A small image classifier, trained from scratch.
Model: 14.3M parameters, 32-pixel images, arch resmlp, norm layernorm, activation gelu, patch size [4, 4], layers 12, width 384.
Training: adamw at rate 0.0015, 40000 steps, batches of 128.
Data: trained on photos of arthropod specimens (BIOSCAN-5M), 195000 training examples, 26.3 epochs.
Rows from block 3, named by matrix and row number. Rows with one number belong to one neuron. Each number is 128 + 32 x the weight over the matrix's rms, rounded and kept within 0 to 255. All counts start at 0. Numbers have three digits each.
# fc1: MLP up (model.blocks.3.mlp.fc1.weight, 1536x384), inputs 0-127
# fc2: MLP down (model.blocks.3.mlp.fc2.weight, 384x1536, transposed), outputs 0-127
fc1.193:115133119137120140058129129126117125064136226133082108142138146115128117138214144132144121116130096212109167125127032131138127136107136161154206087127128131120113151100123122201134122146149122138153127201114214124126155117148133157131140113127198136123142145135075130148090123079122109120032172139136146149135136121104117121102127141128124145023147127063127128123140105147134150119175
fc1.194:121101042167203110084082168163105148106095175142123156148081141133129106153163125121113168136124103150122122102143081172176115116115174140145175093128049170121117125111135140161133088142148139123166158160100148157096136105137145126144131138131156161164131124136089042114108115101175149141064143086138131155159067075122140113114096072186125130094129110089081108144087129110104164136134
fc1.195:122120130135128122054126143117110127047146200108083116134134127114125127129220168132149129119125086202107172113127059132119110120115122150147196091130127129127106147103122135189135126136149103146137126181112194134123165126132120156128150105143202142105137141142082123118092114081128127137048185147137152139123128124093106117100127127134131145050148140072131119106117106152121133132162
fc1.196:098118127130199162153115124157130081120113127132130097132142121141127144146145118127115075128171120132108133122121133119150114153132109160093120146100182109125100178129102128150163077129130141143143122142133154117114118147146154111144153119114143088176114141102131162119111117121116102147109132149096137119157126099113127086115128082112132136106139089136075083081102115161114126120127
fc1.197:135165170144093134089150113111124121090198152144130090193127141075135055122157165138066186108125144158128158121166087119124154117141135141158151100113158107123117193146057145138158133168141062210122080168174108094168161112135125161124120115120138194119144140173088136155136117122114027147093137120149158117137144167113117047126144171117041125125095150067180095170167024155099106076175
fc1.198:113132121118129137078115138117110129082145213144094112130123142107115118108204138127122125119131093225110166132114060123117120117106140147150189089129135124127113134097127129185122109156167121136151146178125203123125163149146149135131144120130191126127133135126086110137095111079129110124038166132138161149137130113115097132097128136145135157024131117064128127136136104134133146132163
fc1.199:105109102130204155121073158169130084089082150159136150139133112109127149117159131146117079145155128147104121118121106156164128129141120146105147115108162152159096164160122129179123070167144174116145163166119165110081105169142188098141121126082182075208081143094127139119120137117125157135056140111103172155166088044106124116129128078123143144105146066112029082084103123112100159094165
fc1.200:148185071211122111066162141120072142114168186144127091137109133107134073116144118135105129134107162166118139123102090176095126070114160096194166075153068174114139111140098141138124106125150057102146108124149116109160173110157086141145158131123116224109165141166115112104113134131132123082110122105233145103101144135124131119140094177109088133122083158081143165184180071134146175109160
fc1.201:066162117144109163128101137114146095121086150140099153159125135133136135118161118083126101135087090175122132110172105178171081150133150143128165091067137186140116164088104094165106095153155165129152188150150182116108134157131240112093140134160170092202107124089113126162106116086117138149074144092146167156168102071140102131122147137130116140063139107094091065131139132079116135153118
fc1.253:152161023200148106093173141128044158115168135126136093126094133112129084122127128157102149119116139136124123125093113168085136074120177104154138128163007173152156127135088153129134070107138068104121101130149139119155140139112081138146125150123120244107151109181128098105121144132163144089138138112241125112107141135130131114129061156123105127139108160136138179115160070133146187105148
fc1.254:148136142115118112143175115115133126103130121123086081065163099129133155155120147141166111144159115131120143145062140067057129128125096111119129121174168064140129109104140132151137146123123113119114077120116144129116115144144065142155131143163153129070110120144138165108126148095100124093137155179129125142075205164123096165115131144086177118108139133146153196122151167168166131136122
fc1.255:123035137093135091092061127126122156114149167127128147157108141134123101124148090078096228122136095181095102128164080087177089111131145149196165087117104082135126108098176133137136145116156145188154116133076133169094207091129113151114150119171133120129160125168101078166110087106163109158109153133064128123134085134144117121121121081202112142085117150062148126180058111095113087154117
fc1.256:088150119134108153113107142125140106099114174129087116161118148127133133147174119082141100114089081194125149122147082197153089149114131152133192093083134191108092147104124105167115088160159155121154167164148191120120151146143188121104147115144190115193127140104080125146080084063114120150066165102152161150165106063110100143092142131130128140057150117052087077150142125103108130170125
fc1.257:120113129133124126093121127124122125094140183144112128136133133122129111119190128129131126107127094179119143137126085122128131115115127141134175117122134137117125142120140128156126123136137120126146121147111177116123134122136138132134128122120152135126138140134123111138122128105132112121061140123128133122121121124127124132112134140137130138061130120090133120142127132139128135131160
fc1.258:109110117105190134066109168173077118066129181115143093138109140143147156125155146143134108140134132134116154127103069100142132145123174205190171100120147097142102205137101186162168054107134123139164128187127118163129154070151150144104149128109155127143179154151091147088099124134155084171106147169113101104184105120094147081117094050130143158111123120119088100151081100135092112102160
fc1.259:084162119139150155082134153159081127098115141107165072188106145127127112128138133150096131131111183114120132142121081118144147136133173181148142111117132126134121241177064182143149078156124100153158132171176083141165119104119148125103125124081128163157152127149099134109116128139148041169100124141141126126173106116103151066122099108129104146143063103088109096201132056141067123067186
fc1.260:102083167092131134102086122107138139143129152123142133180113159142137099132129079082103185136133119159130104102173083078175090135125141155176144100086145080132109151110133129124140141107141132183143130138116135151111181098135144147113126140140118124138156135142113121155139088124143090184115125132063111109167099151140132109136146095171100120105129147056147096161072093096107072143125
fc1.261:109141129097104131127145182114109182123100127058110128108102075157132168119122120123180105181010081128127144138115162117134109116139209155118125148123127143130158138090107139142086108078091163097101197118134154165153116132119168117000112139161145158125101118145158114117138143122172112136139153156147114111140090141133126186130092100136159156113148144165130135113107155065162107177091
fc1.262:122115139122110129101128132131115128097129184129116110146132127122116124137188130127139123131125086178109150132114069137128120119118129143141174101127128132123118137104128127171122133120151126128144129162127189122118150124139132127141142109120171135128130139137107108134103129104119110123058157129131125136123116117119128120117124129130136142051127122082123132134127113139125135123174
fc1.263:135071194060090131140102091122189123115114152125111135089183127173127171127156159155170112117157097125139154102126117092126138164124063127113130129136170094139111096110201107155122189087110187122128134134086155136097104124133130143124139106124147055116142127099126147137087121142078148116115131155028109136109139134122130183075173116111180145112142126140133144100083173148153124136131
fc1.264:154130168110057111136141111076157144106165155114101137118141136093118096146170141102132152103121095179106169134155115154115110119108109101121175078114122140124120113098146103150114178171160107129123112152120194110123154161150126149122166135148164128083130132124106110162083106081116117112095170122134163144107149155128089138105140190138111150074182159108174141066145128136140110176110
fc1.265:113117122118191140112114153159108110096113152121126113131115139155128152136155133133112087124159108141129143113108117116149119159140138178127146160105148131121104199140092153148158058108122136137123141144135155140125123117119163126132130142107147119162129124130130142110112123147133111160109128159105105115164109102124124106111110066131138137116143094136067090078099119132099123113124
fc1.266:113135012199212135082092158160099112091100180168131144134103117107099108125173116122106105147142121145112141130126082208140122106122151136168180076130075207122123125137120125180121061150170144109165170156117162133115135104152148103154154116140165125209120133105106089118110152107140170115050143080164166144154091036116143134136110120153118147104100098087041105147118125110120199131142
fc1.267:081135165147097156162120051039199094122154143170057131152186118159134057125140062057118170114119031202114114123203151163122067116126082088096167154057155138143166121027148039139094197066128130178065105082148234052138158169156169097166140126212154111135092130094154135239129104065075141119114141073110174111108152124206065137113202189119072126028184145131175086065165136099209128225075
fc1.268:106035133090164132129052122138125141120127140144145141164120167132119118133105091057089208117140122138140119115162088077200104144098135169161127077096123078137100121139160150102154140178117153197162110164077092163087160126137127145121140119132123103149143121146069112139116077108155113186101136138047139157173088131114138102131136061184118103104092142029141098224041117107060088131109
fc2.193:133138118134119127145129129134127137141127124122135124135122117122124129139131129134127136134129121124140118147108131136124137137133125130127124129122130136119114137127121138125143123140122115131135133125138139115132132129113130129125128125126141138134123122139127122117120141131133121121138134118139127128127137128120137132124129134117135119127127143117117136137121111137123130134105
fc2.194:198113118188214086133116091147131172097110094179130173121098122076150130104089091127156120123141120122096072179083115127147131122169125058167119091149104135147086082157092088088169088135182125130135085112133137121110134144148095174187063165107096138124167156128101080141140157121136142124113125105154147138101161063115129125162132157137103153122112114110111153128151132113107167176120
fc2.195:124128122129133128116138127140126121115120135142141124129132113116129124134134128146135126133123126119130111124131124139128138136135127116136121115140125134141138129147112126127133129133133128129142129127124141126122118132137123123127123136112123130125123125127121134141122140124136131115136132135145138134120131135115123122122127127120128121111117125119127125134135131129129131130129
fc2.196:078138102127115114158077189132084137141096098103139151112097081124093121159176106121152118150095097112166125126121122116113099127167181153077136128116089174133143125148125166201137112155098144089149207073114115146125109172093185003108145067124185119198083103136126105084104127103167143128140177129118086147155073104155186128142106145148158112122103133096157109143105118152091178162113
fc2.197:126152182083066115109149109012205155143136212128089073137212176196053106077091148110099114141080201153147145144158135123087060119111086168114137211105155125137157218069134082135056168054178078152104144185167061092142138125154185116062136101196117089150136178109130198148170084129136116114086096073123139111211062247120134163104135044101096152152166110196107143095157090112202036047173
fc2.198:125129123127113140123128137138123121114145122118134120128120128117137142139135152122114135129130115139131145131137130112123139137122121144127125132132136130131125129113126145130130133134117131118116133137118139134132141115132138133119145126134130137122127115143119130129129127141122125134135112130125139117128131115115117129110138136136145108120134122126137131124152124135118128128129
fc2.199:082123096133141094158054181124097161116128089114104179074111120124093129135160103109135101157093115133155103117110130096113091146197171126092129121126054186161160101154138126202147118150112156084106195073110101160123108179120167013109104076123161106211103120133133095091130129114169144121114153114117090140150053092122204150135118147158141133116128100108166123099140130109099196178145
fc2.200:125167108175159070132143131056162184155096136182098135159153153096073054062090057185166127092031226161155072127105118129092056078185183113126152139112079180119061156172086057127105102084187050168156121114148065054140081188173155154135070168111128157156138211097125086137170131125141122051089159035181119142160092142139181124183134150073060190183110124138104127157117086173108139140130
fc2.201:117168076167136066126137173152106182074189080159109126096082163075130108065128100155094160094102120181125089190060155129096158152177146147174077100190121172152094124154085088147152087144129116148125176103139168116131158172190147097138064147099130175137075167157076097152172165141168073088095129111168177053130156081059146135087178184128077156138154087108113175106183095112065179167114
fc2.253:144156089199189069119136105066145197163075104208116157194147108069085062086090051188216108091036229148149032138074137158108059054210211079114163110120063198136065126197071043133122085095196079159185097078127065082104062202176123181158048198082115169139160217072131056137166156123155109027117173030200101184140112103156188111217131171092049200149071105119107134175105095162093176170133
fc2.254:140107139101092107114188105155116153095114099124117101092143139131197156100138105115156104134168094137064134189075133107105177120095094135149152129152188109179163106132117122108104152129119189093114112119094153170101188132146093176109092161144098150050119109140114163140149124118153146115111109166138154161095193139138081165155122120177149141098137094124153226070152152040146096126161
fc2.255:115050150073120061205082164172068169166171070088122174095068145120202099124151112061065171109146094139108138124121134068142147156122149132099069118125112108116146076125154142133141177195085198078121118084105133205154161177080124146105124134158205124110131088182123095060077099090154123161082189191068089058082131092106165155070100119223146106165134156076209169105097177117103109160092
fc2.256:136158103148142063112141156141123167052190115175121121085112154097114117067108098137080173092115120160121087184083153138108148183163125126178042108211121159148108133136090070130155102132157116163143156123146158118134149145194142100133060137116104156148100178146054110171157163106144094099090115099155190035138143101045136119071189151133076142138147095119118155110176105108097159148122
fc2.257:136129125128122130126126124127129132130126126130131128128132130126128122132127133124131128137128127130127130138123131128128129131127126123128128129130132129125133121126121131130131121125128130133131124129128131131126127126133132135130133134134129125121126122129126129134123126140131126123131129128136130137128127125132125125135126128134134125124130136129127126130133133131129130126126
fc2.258:078127106104105111173066200122092155146140086104166161135088096118097125164170108107125138107084125099178112121123135122111093130183187154071105126117068187108157119147143145209141134169109147115153220070119115148134097159085194014087126070126191118206079111140127088067086127116152133118138170117104077118166052107127214111119123148157143107133097150087167115172088120157088165175100
fc2.259:155206118148102103141168137042162176144105156158144073154153103121044121121110103147151115137051203080160090194098129146075060122165138160132129157126140174122094215116116082126115099103196043147140161112177080049119112164118192109102101116135132145163105180113141135123096146121159136076111152029167116143220093187139167141157102114087100134136112137135092148154111048150131096105110
fc2.260:136077158050083071183093160144089195136133076096141141116084118128172124119147117072101156134133100115106136167089144109106142147112126164130103142115146117098147115095115140125133189183115171119159145098149140170158177170096156123073114118177178117117112121184097126087092111114176121158104180156083117106133127123113163161098130093194137101158136165099139186121115139116121088136076
fc2.261:136167114113060048126183169143100209132058071117097078092102116104154152061141050129225105141141108169108130253003114132067165074115102202160195147131182147171136164110079114116114123150127129120151176087160148115134208194174159114082061122149119195106049141181101161138175146112202150098074162122158171214147162128171128185218129146165120188148159103123106255086158092063101098120129
fc2.262:123132122127125130139129129126135129138130121128133130135127132132120129133126129133129126126125126127135127138122121123124124124133126132121130130123123140127138121128129128139128137128130135132129138125123122130128121126120125137127121128131128130129124137128131125116128131127125124120128129125128120127125136127130131132137126128130127133133125130132124134124132128121122134134128
fc2.263:104075187056088117121119085055179127165136167124088131147215167192102101097097107107145117121121179137120142098150148109123096107125106126100127170096128119135214143111168096143076198071153160136111123158126066166129121139135135120084120114184105069123163151095164164137148079142133095129086114130109105140147080202134127157154112048153116157168132137175138163095108151076211076094182
fc2.264:071097127100109121117103146113135132137169122114121162113161159158115129111141137119057124124095162131125128125131137115107125159146123129109110133135094152157197115139155113181098159105119176104101166135094115173120124120128137094089106130140120120135114127111124148123131103138130133091117097130123121074138088138104139134072129116160137132100126120146156146098145139074136128136180
fc2.265:091138106124119120159071178132092146118093093106144162105095087104102134163166101114150116146105107101151118133113091113120107139170167143095127113120088172116141118148135154189146116164102141100144196075112115150125107164093174023108123075127175114192093113136121099089091130113151161134131162127114092156152084097143197131145116142156152113120107133096153117139106128141098173163115
fc2.266:115112089181223126105063139152109126094121083134152198101106104088128164128137115139135095144122104117127101132110097134143144146187154066126132080172045160172126067184109123162163080141134146098120136100082143153085097131140108091175094131081119119160142121109089071133126145131129159116154111126135149139101117044123133103132149177141141125070109093101146114122180140122088253206145
fc2.267:157060183084139040105086065104205123074164178153051157042189232181150119013053075071041113097180117205083140126122132082176134117106032082161100138160126081181194089082154037111131181090177182177066076216104111185145158088209072143139062103176056049114189180107118187171200094155111149178022053162085150055104103161146101159086178055167058214166192076200138173041181197013210096101197
fc2.268:124010187046115084183052144151094160142155098099130183136090139150188105132137134055088173105159095115104156103145143086153139168110132127118085135142123085086160081107145145131135206168091217112152102121124123217149159148088122136096144111179183078114156109170101115086096094120138116200107159199038114081095107114081158135089140075212139097155126163100179148127117197138143098135087