From a checkpoint of a small image classifier: patch size [4, 4].
Rows from block 9, named by matrix and row number. Rows with one number belong to one neuron. Each number is 128 + 24 x the weight over its row's rms, rounded and kept within 0 to 255. All counts start at 0. Numbers have three digits each. After the name is the row's rms in percent of the matrix's.
# fc1: MLP up (model.blocks.9.mlp.fc1.weight, 1536x384), inputs 256-383
# fc2: MLP down (model.blocks.9.mlp.fc2.weight, 384x1536, transposed), outputs 256-383
fc1.797 077:110144127080131143086106127119150130137151121126122116134114134146124114082132117130177111142132115127113135207128187146132128130128115130114119130124127148127097138111129109127085210102153153042133142137118096133142089132142145131153131098117102107127136119115184108134112123172100104106112128125126127117130155116130070128148117145133107128124119127134131104133126107150128122143116
fc1.798 110:126120118081134139107105141096168150149140124119102125092110101116111117101137148140178098131158094112141124184117167146147129171159090168152128099086107145131103151099161081131094173123151137071138134146112100140104091132134178147148123115145104118154105125117156139113119155168118115137120118159139116116120147131115093131162087140116092130143122148120146123143115088141138121151131
fc1.799 107:134095119149143130139106170111149158132139137190119132149092136135172132135093145137128169122121108141125117138118130094164151120135130112168152140143084125139126118102102145119104143145139147106137113113133136109164115119124151098126145129170130177101100125105112180186150159137140132134119148103120118147129118163099126159158144100134094121090077146136154126166164102090119128142148
fc1.800 102:122122126076131181085109126144140147164142110118100133133142142133119107098087147112182113125129103153119165193103175148156146133095081113131122119119141146184118164142104109140102197098169163072135143141127089108097078100124142129159139095132096130113121113083166136124105128165102103143115109116105082122120144130122088143132153132145124147140116135152112099115138095146145142140117
fc1.801 099:145100112109104136119106128110143157181133128089068117111111120133116125112120174158150102124107072176156159143095139106162185131156114158136130054156146146124120136152117108135107142127137137112143099173128078067120123126137144109131185102142110123159121120130133133130124137147129099139095156181147102160109153119106110187134162129107122128176148152146092117126166117116167131116103
fc1.802 060:129116115079134143103111134143136128138134110122111136138128125144120094108125146135195119136127120130116130213122161122146125133121125132126121146125143171125113138135136105123091236101136135039134143134133090129136089135126143139149124092101095119116135115123179139126118132189114130130106111136125127113103152135117076128123119143136117128138119147113145124120123099142134135128149
fc1.803 075:134097121130159132107093175133138140107159139181136118159115130106156133126114145120148145153104131110117111167145163127126121110118152108156136172155110137138138112110120126117093171123144168080142126092130131121153094119127165115143131132145136147070100151111152137179125132164110145134142130093125128115138125147129094140148135130113084117094063135120161138162146103122120113159159
fc1.804 142:122132114075106147056131129149128126151148114118113134103110149126126110108107141114169107157128126166110163170120178143134152106126119111104094117146159127134116137160109126160119167073141127092114106122147087091131100127128122119147162121109118095114142124133201101123083101156065101122132140115129111139116132099141094121132156134131137131156143137150089123099132122158140129119121
fc1.805 126:132098114114121116134122140057142149130138127122114135110125057136108137129160146171143117133164102096147096146123136135152115206185119195164140097079087132109134136076177089110124142133137115107138137150138116149115113142140177159124101128154135127177114132130130143113129152143130132123124119190150151134113134131108118142147063149125117123125114156105172137152123099128149121136151
fc1.806 060:131116111078116123100130124144144150139131110147115126134130120130119107093111147143173126129145116111129135230107166120115124132119112128133117133123122175136121123123122108121107248107145134044123134129139096140117111129121144124143142091134097114130152125122173135126118136173112134120131124118131102119099162125119088128131118132137122131112120119126128108125145122128124121126127
fc1.807 049:133140139072139151094139124128144143128143094135118112149115123139109111099115160133171116130139110122118112200103168156135111140117121110122114121130098157136128145128119102132110255114125149020130124135150105136124095127134151124136132109130098122107110104118175120133116127170099115136124116112145116132130144114103101117134140139144115132114119116112134109137138101129139127152149
fc1.808 100:121134135117180127119110132148150132117140116123147105184198136121112129105121126156147113135078146096170128165154156144105116114097146131132133157167151137144124131119106104066106167125142155091126168139111122139106111133134158130136127109133112115107124107123142121146115161148117168125120086117136110092152154145133100136156140137114096132106090122090166115140137103131122101181128
fc1.809 099:128125137084139162101099129121154139130162108131121142156136135128123110091101141124174117154139118141128138199113164144152144141111102120144131131116128143166126156118121090117087198099164162073130150126126094123117079098137159135150133112134111111117113145073168140137109131188101125121129109109111100123126150129120080136146136122145096137113113126139125097136134085153132140145137
fc1.810 133:127141110114101120101144141145105093100143131188140129101084155136185128133130119093134143144152147122067126128124137138121116094128152083100106162122101124099130100121112157177138141100120098119113082057150135135212125141122102123128127132089130118091148115148168109134097099129093126138128147089125149139107130114154105087099136114123146135124142114147118133111105154152108138097155
fc1.811 054:139120122063132159087119132138134129147148096141120097117130134133117099096119157134175133109114101131125135199120179138128123127117114127133111125124123150136111146123148105112104220104134140045135139139124099142140102149109150121152146102126087129108128116114189124108122127154095100125112120122127100126110133127122095128124122138127120148112116134134137109127131104154114125132131
fc1.812 105:122135129075136130096107122128156133131133104127118114127112121138123103088128134135181123138125126130125123207130166142130130127128127127125127126125122177130100135126130101121091220116145144049146140138130097124129107131143163136146129094116096111122138114124171120129116142183109133106125123140137119121122159125120081134149126134140103129118124136135117090132131105147128131144138
fc1.813 131:127141132134106113109149134152103083093130127194165123111099148116190132137134115106123152141145163109075110116140125129097108089118172082106109184132114114091128091124120163159144129118109094136119093033153157140200136144124111120123120137100133123092151130150138110129113106123107146133135142085119164139117124115155121084106132112126150122116132106138135133117101160136091134097160
fc1.814 055:140110123077131114085136133153119146144148126139121111126133124123142107098110143135178109132144118139123123240109159135138121136146138127126097131123140151135113129138130115126109255098118142028120118119142102136111109140148157119134131093124084133142135111118177121136131133169109139109115114120137109119110142134128092126142131144124103151147121110133135080134128106137119114143145
fc1.815 116:130134129075131164089093141125155142132161128143117147132128119155120124094127143112176122140147115111114119190118178154138120149131105130131125129097109152150126159111127098130094201106161150061130144116129095144115077107132149131134108120130100114133105123108173132135106126174112127138095110124110111112123148124114082127164110135130098128117118126127153110135123088150133141140143
fc1.816 062:121113120070137151106102140126147147137141112128120125146119118128127114120128143122178108126123121125119130241125174139132135125130115137135118130143133169133118141120131094121097236116134161047129143136147091127132090130143164119167120112122116121126119113116195114133108141165094119129118119112132104120110149126134088118146129133138102115112121113122128125124133100136140127139135
fc1.817 124:129118151132143100143125122091147136112106135125143125162173088142114135134163120184124149115119134076186088129146114108107101159142128185162148130118114123112123119094164101069122128148117121123152175154110145174093134136124176147120085140164137146159123134144117160131139179122148173140120103159149146112121116164104122149135092124129103118106092124084200131161136117105128104159144
fc1.818 050:125133114064129148084127151119140141136142108147109131132148126125148125108122140121158095141133123112115128224127166121136133141126120149136107123132125134135129134128139094127131252088127143027108127131136120131122100145119150129155126121106112122132137135111183137133105119163079135123107102130137105113092145108115089130131146134121120144111119124127132111115131087134138122140144
fc1.819 051:124107135065111142097130137134143125148132103114108127123132115135120092103134125132179113122135137131107130239130172138125119118137120136133106136134111159132119135128122097118101254095139120043125152138114105121134087135120162140139139095102100117099133100105166118136118119170090132122095133130142107118101142116129107123136129119139116142116118122130134092122127091150139130139158
fc1.820 104:133103126080120138074109137123157130137153108149114134131113110135134124103121150126175122152134114132121127196117169139148124125137122123138119138121114142125129139118126100134092201099159143059134135115145104127145077127136156127145123105131105116115116122123175133137103132184087133121125133121130125126101151124122087130150127129135110130122120133130131100127129096139145132128131
fc1.821 053:132111124069133158104128126135137124147145117132122113140135126123129125104118137122191116126127113132123141224121153132132126138129125133141111131131137131141127118124122111127093255115139147036130153140137103126140092125134145122153129106115104117126114123118167111139120134163095129142111129137127108126130139133120101130138124133125094137115101147147127111138132100139131143125136
fc2.797 032:147134116079126135127148114136143141179095119143145141123132108143146120219121076126112068141142114124180119150119191110124120139118082129117133128119127140121122177144089141133119155158129098138116117142108087154194136108135165124093128134135088113126143129135157151119129116130132163097121121139116129123131106141111088130134146133130145143135124117155124097110149118094131144160121
fc2.798 092:165106090135100168140092090125155162167132131127137149093106093130142147125133128078135126134156141102150127132161115121117139145193142165164117100081067085113144115130162142172113164123154119120133074148158143135154140129108109159133118105121108119158106116150126113112158144139126134116078133156131142155092100122086150133132080115124117129122122157103159124104081127134114128130161
fc2.799 134:166173152145127124139122128107136145150115101150169128155154113125107129120136077138101087122163138146112097149104116121130101145093074101097162170116131144124113128133069132119130138149153085124156121099110135161155124078127142101108115153145082134110138128122158175141113089124129101127160123103095126091148113152080109102131158124127152130140133084192094133127153131103125174150101
fc2.800 088:135191107136175130108138119118137167146108083091138117118148137112137114158125095149165125110135127139147150137121119158126126129089105127107104112144151138159114126127106101123122165157158153155137138118100147155055115106152152133101101175142087096129122135083190148143102125159096133110151103134098111087187108119131142109125163114121143128144106108167057140104132110134098152125063
fc2.801 113:113114128130111125138127148109137119159124136093089164161098113139132112124123126094130121151118121150129183125106115073147155117137106152103131120156145131116140119118122135164119121103125151137095088157160142104141137125135130081130114107149133128146180147136155194170150048135133113131123150179160129169120139079127123183150179115110214107217116138148077146120167124086128111125099
fc2.802 017:167114133200111141127115118086119152159088138112142120083119127128091139156113102114111124128102153096120134115140150133104165110096120107123101141152143145153121099167160120141086101104128146151143101099123174125103163110120127133117075117128139126122130097109150113126136137161097132160141133138115134098143147165150129131132116126156138120154119126118124167152106162109140146087107
fc2.803 084:156163120140120127137167144133155151154105112157160135120174100147117129159165095154103103146154127107151121160129137104087103127103090114097107153128139147099139150141116114099149134142158099162130146114134153164144124105138137115089123143144099113141151148146160151126109082152133103135116112144116142108148122103090118092149160134130162129162119100168103140115138144110146164129098
fc2.804 118:117144145132121116163150158121115097142148143124112140138124138108085122115087115094132100174140128126122174120130115127144110111095088135088136142139155134126102135125123169172124120120120130110086113140112107116121113110131135076163129142135131124105155123102172180178164059113124121118148114155112132124151145076141125105109183135133178138221147105127041129104141134063117116139089
fc2.805 146:172124127128116141181115075121117119156117156120157162093126067122092130139148115110116089147169134099127109138157121119131122172173112185150127114070086103091132120122168132152128124136135102133144124154134136135139123127117143150148122089143111112177123148150131108091142127130128114131095146177141138130104113129064115131126075132136122139136134140105150139108087129123128145139181
fc2.806 017:111145140179114119109177113130094115129102139101162151086107118174147137155123172123117110138116154133073137135125143109141112113142108126090142119110137111132144112119112101126118098123139098157133162137131115107106132127139104119095113106149164110126173112140124143149142133143142135119103146121127127163101138131134108081142127118163135134121111121177123135160119148111109159072109
fc2.807 014:087115092156137110153164127154104151156125095177144139195131157145111140151163119115105097090142104118168096119169104123145142187106126127126131129100135089121167169149150096124131124106108107108094123100119135112129146121116145096094131111138136080139175158122144105125121127144092158133143123135146123111147182118131122103157135117144159143107125147127129134135124141121124135140107
fc2.808 101:091128152143143097161127182131135140143132172124098146139141141150097136142112125159152125201093137115151155134117144120128121091095117152124130139156150184124147127141144134119136139120120146158072197159103143104106148134144127092158149128124133119116155136108144131141138050151132117153139126163156111122155136088153124124157167129117161128179104136098095142103152120093156101115105
fc2.809 073:128135159107147135129104154111115191151132131131112125188106140128141115165087088127135128133146144188153133151073156146170136114095120111153172156113100140191126135122051125129106185123155123161115155114098121127126117067102126099137097159152086149089108153071142190166125114130111124118202143098112090114142078152135126133129172107130132113122102115155084130126162102135098120129083
fc2.810 150:146111120125072148124137153135128115108197131229130099121119145120132145125100125085089139137160137110127119125135129140109096096110131075119142177111116097122115127143114167155128126109123062120116091073136131129197129119088114118143138144125135169071112125141107137147177121125127144141127105085098164126116130130135136070124131141144118142134140101111128134162118149121142112133135
fc2.811 014:150140136147120139138171137103146089133141145128149138152119138192116091165163140123094129158112166152125138135136090130128110127139110129104154124116136120129128115067102142104146102070089115171140173122139176103110110152152115139107097130164118120131126125148134115131135124109156108125081123111113134102126147134127103141224115078113138094124039129126145127115133155102150109124113
fc2.812 027:129142093121133139119172086153131128146110091121158133117147135067133120125159119122137158129143151118106123092155132128123120148126131149116096129152147129111076098123138129137137119151123111104142069132124167155127114149135115147116133144072125106151126100129129163120133131147132150102116109145098160102151127111117185134080106155119110087114135110157097109112104106122087136150129
fc2.813 158:151111117123074134115147156131131106081188126242142086117137141115145138128120140112074141129165138105126110105136131139088083097111137071105129183125133114114099123136119146126134108108113054118121103055141134129184126130103115121118133137126151161081129125148099131134157123122122135127123100080108174124122153128141148072117134134145128143130151088120137127180125135119116114130136
fc2.814 015:133095155162119143126150114135131097115112126070127142118114127096102119201142140159133138109135151120140101070138122143103149113148104118135126121152104129120137093112108128132108143107122145119145122116142134109081187103130114111132171154146128140129151106167120114132147129115134126079126094128140146121128125128126135112124152066198131151148145115117129144143112150126125105128137
fc2.815 069:155132152138109134167082147152164169165168170165129151133103118119108138142087085106113106161193135116130111133113123145134095121124110141155167150081078135129124126152137169166106167127159081141107152132104152122157136109079113113171122123126084166111103139121119108126171111147119139139144137132124126115118072134116131108134102120123120135140130119099157119105108122109120112130167
fc2.816 018:105124132122120133141143104114102113091092134129121148134139107152165099122139181131117120103151134146149103124150113153151143149125124126164140121141153136144143119117094120113089123124109114114130124138133139082128121149092113125114106135122175168117112142107097129120092153123144121106134137119126109147100096130136131129146078105110076156085090164113126125139095153166094104116137
fc2.817 141:147137153144134099204134129102129100147118182109148162119148089125063120116139115142114086192155138102106126114138122112132101139128091185116128131115116162089126125128168133128117102135125117117106186162109128124108120128130146115170119098141114114153154130130142110103142070112140103118116139184163128115136129098108115132126124121128150127171131125096116140105118132090108130129148
fc2.818 015:151087155143131166129166156173101113144139117147131138147130119149106168094129135097087161090104089129139133108140092133124126161149141154124156157138113123122163130090153137131152125151110082146149154149120099157122148139112110137112118123126091168126129115118125145126126123131120138191137159146148133141145156126101150111094160151122153129129113109129114210097126167131156106115126
fc2.819 013:157160105127164160124103135076131096156103112164128123149129134127112160134138112154114085113168134121116131127161139150114160149119141099104132156108153140098116126179140148081105075171126156091117122130118084133113106159136142127118126151102148119142137106139146123115091127124133141116108112176167121108154181114093125123105097141145150147096142102139138172117103087142146124182098
fc2.820 054:140130105138083157125132140125118091148135103199147141109145114142117097096129129106084108143149096102127131129150107111078086124118104091092112165127146127099133152127112151138138112114111064124119092111145105127164123122128153117107177126161148120108145147150152151132151088112127155129117099116118169117125163101102101072131150132121152120167118106151105086136127102105172140136113
fc2.821 014:146084165133104182152159121177160123071165129084099067125177095135124140109126123144075148124155108140099095150141113123136112119121153130130120120137134142111111099088149129086146119132136146135172135137150142118123103113150083130171127150079136122119107122134158153134158110112131097130118100141113158113130097094098146132201120118105104114113133077177088166141105101161122119140105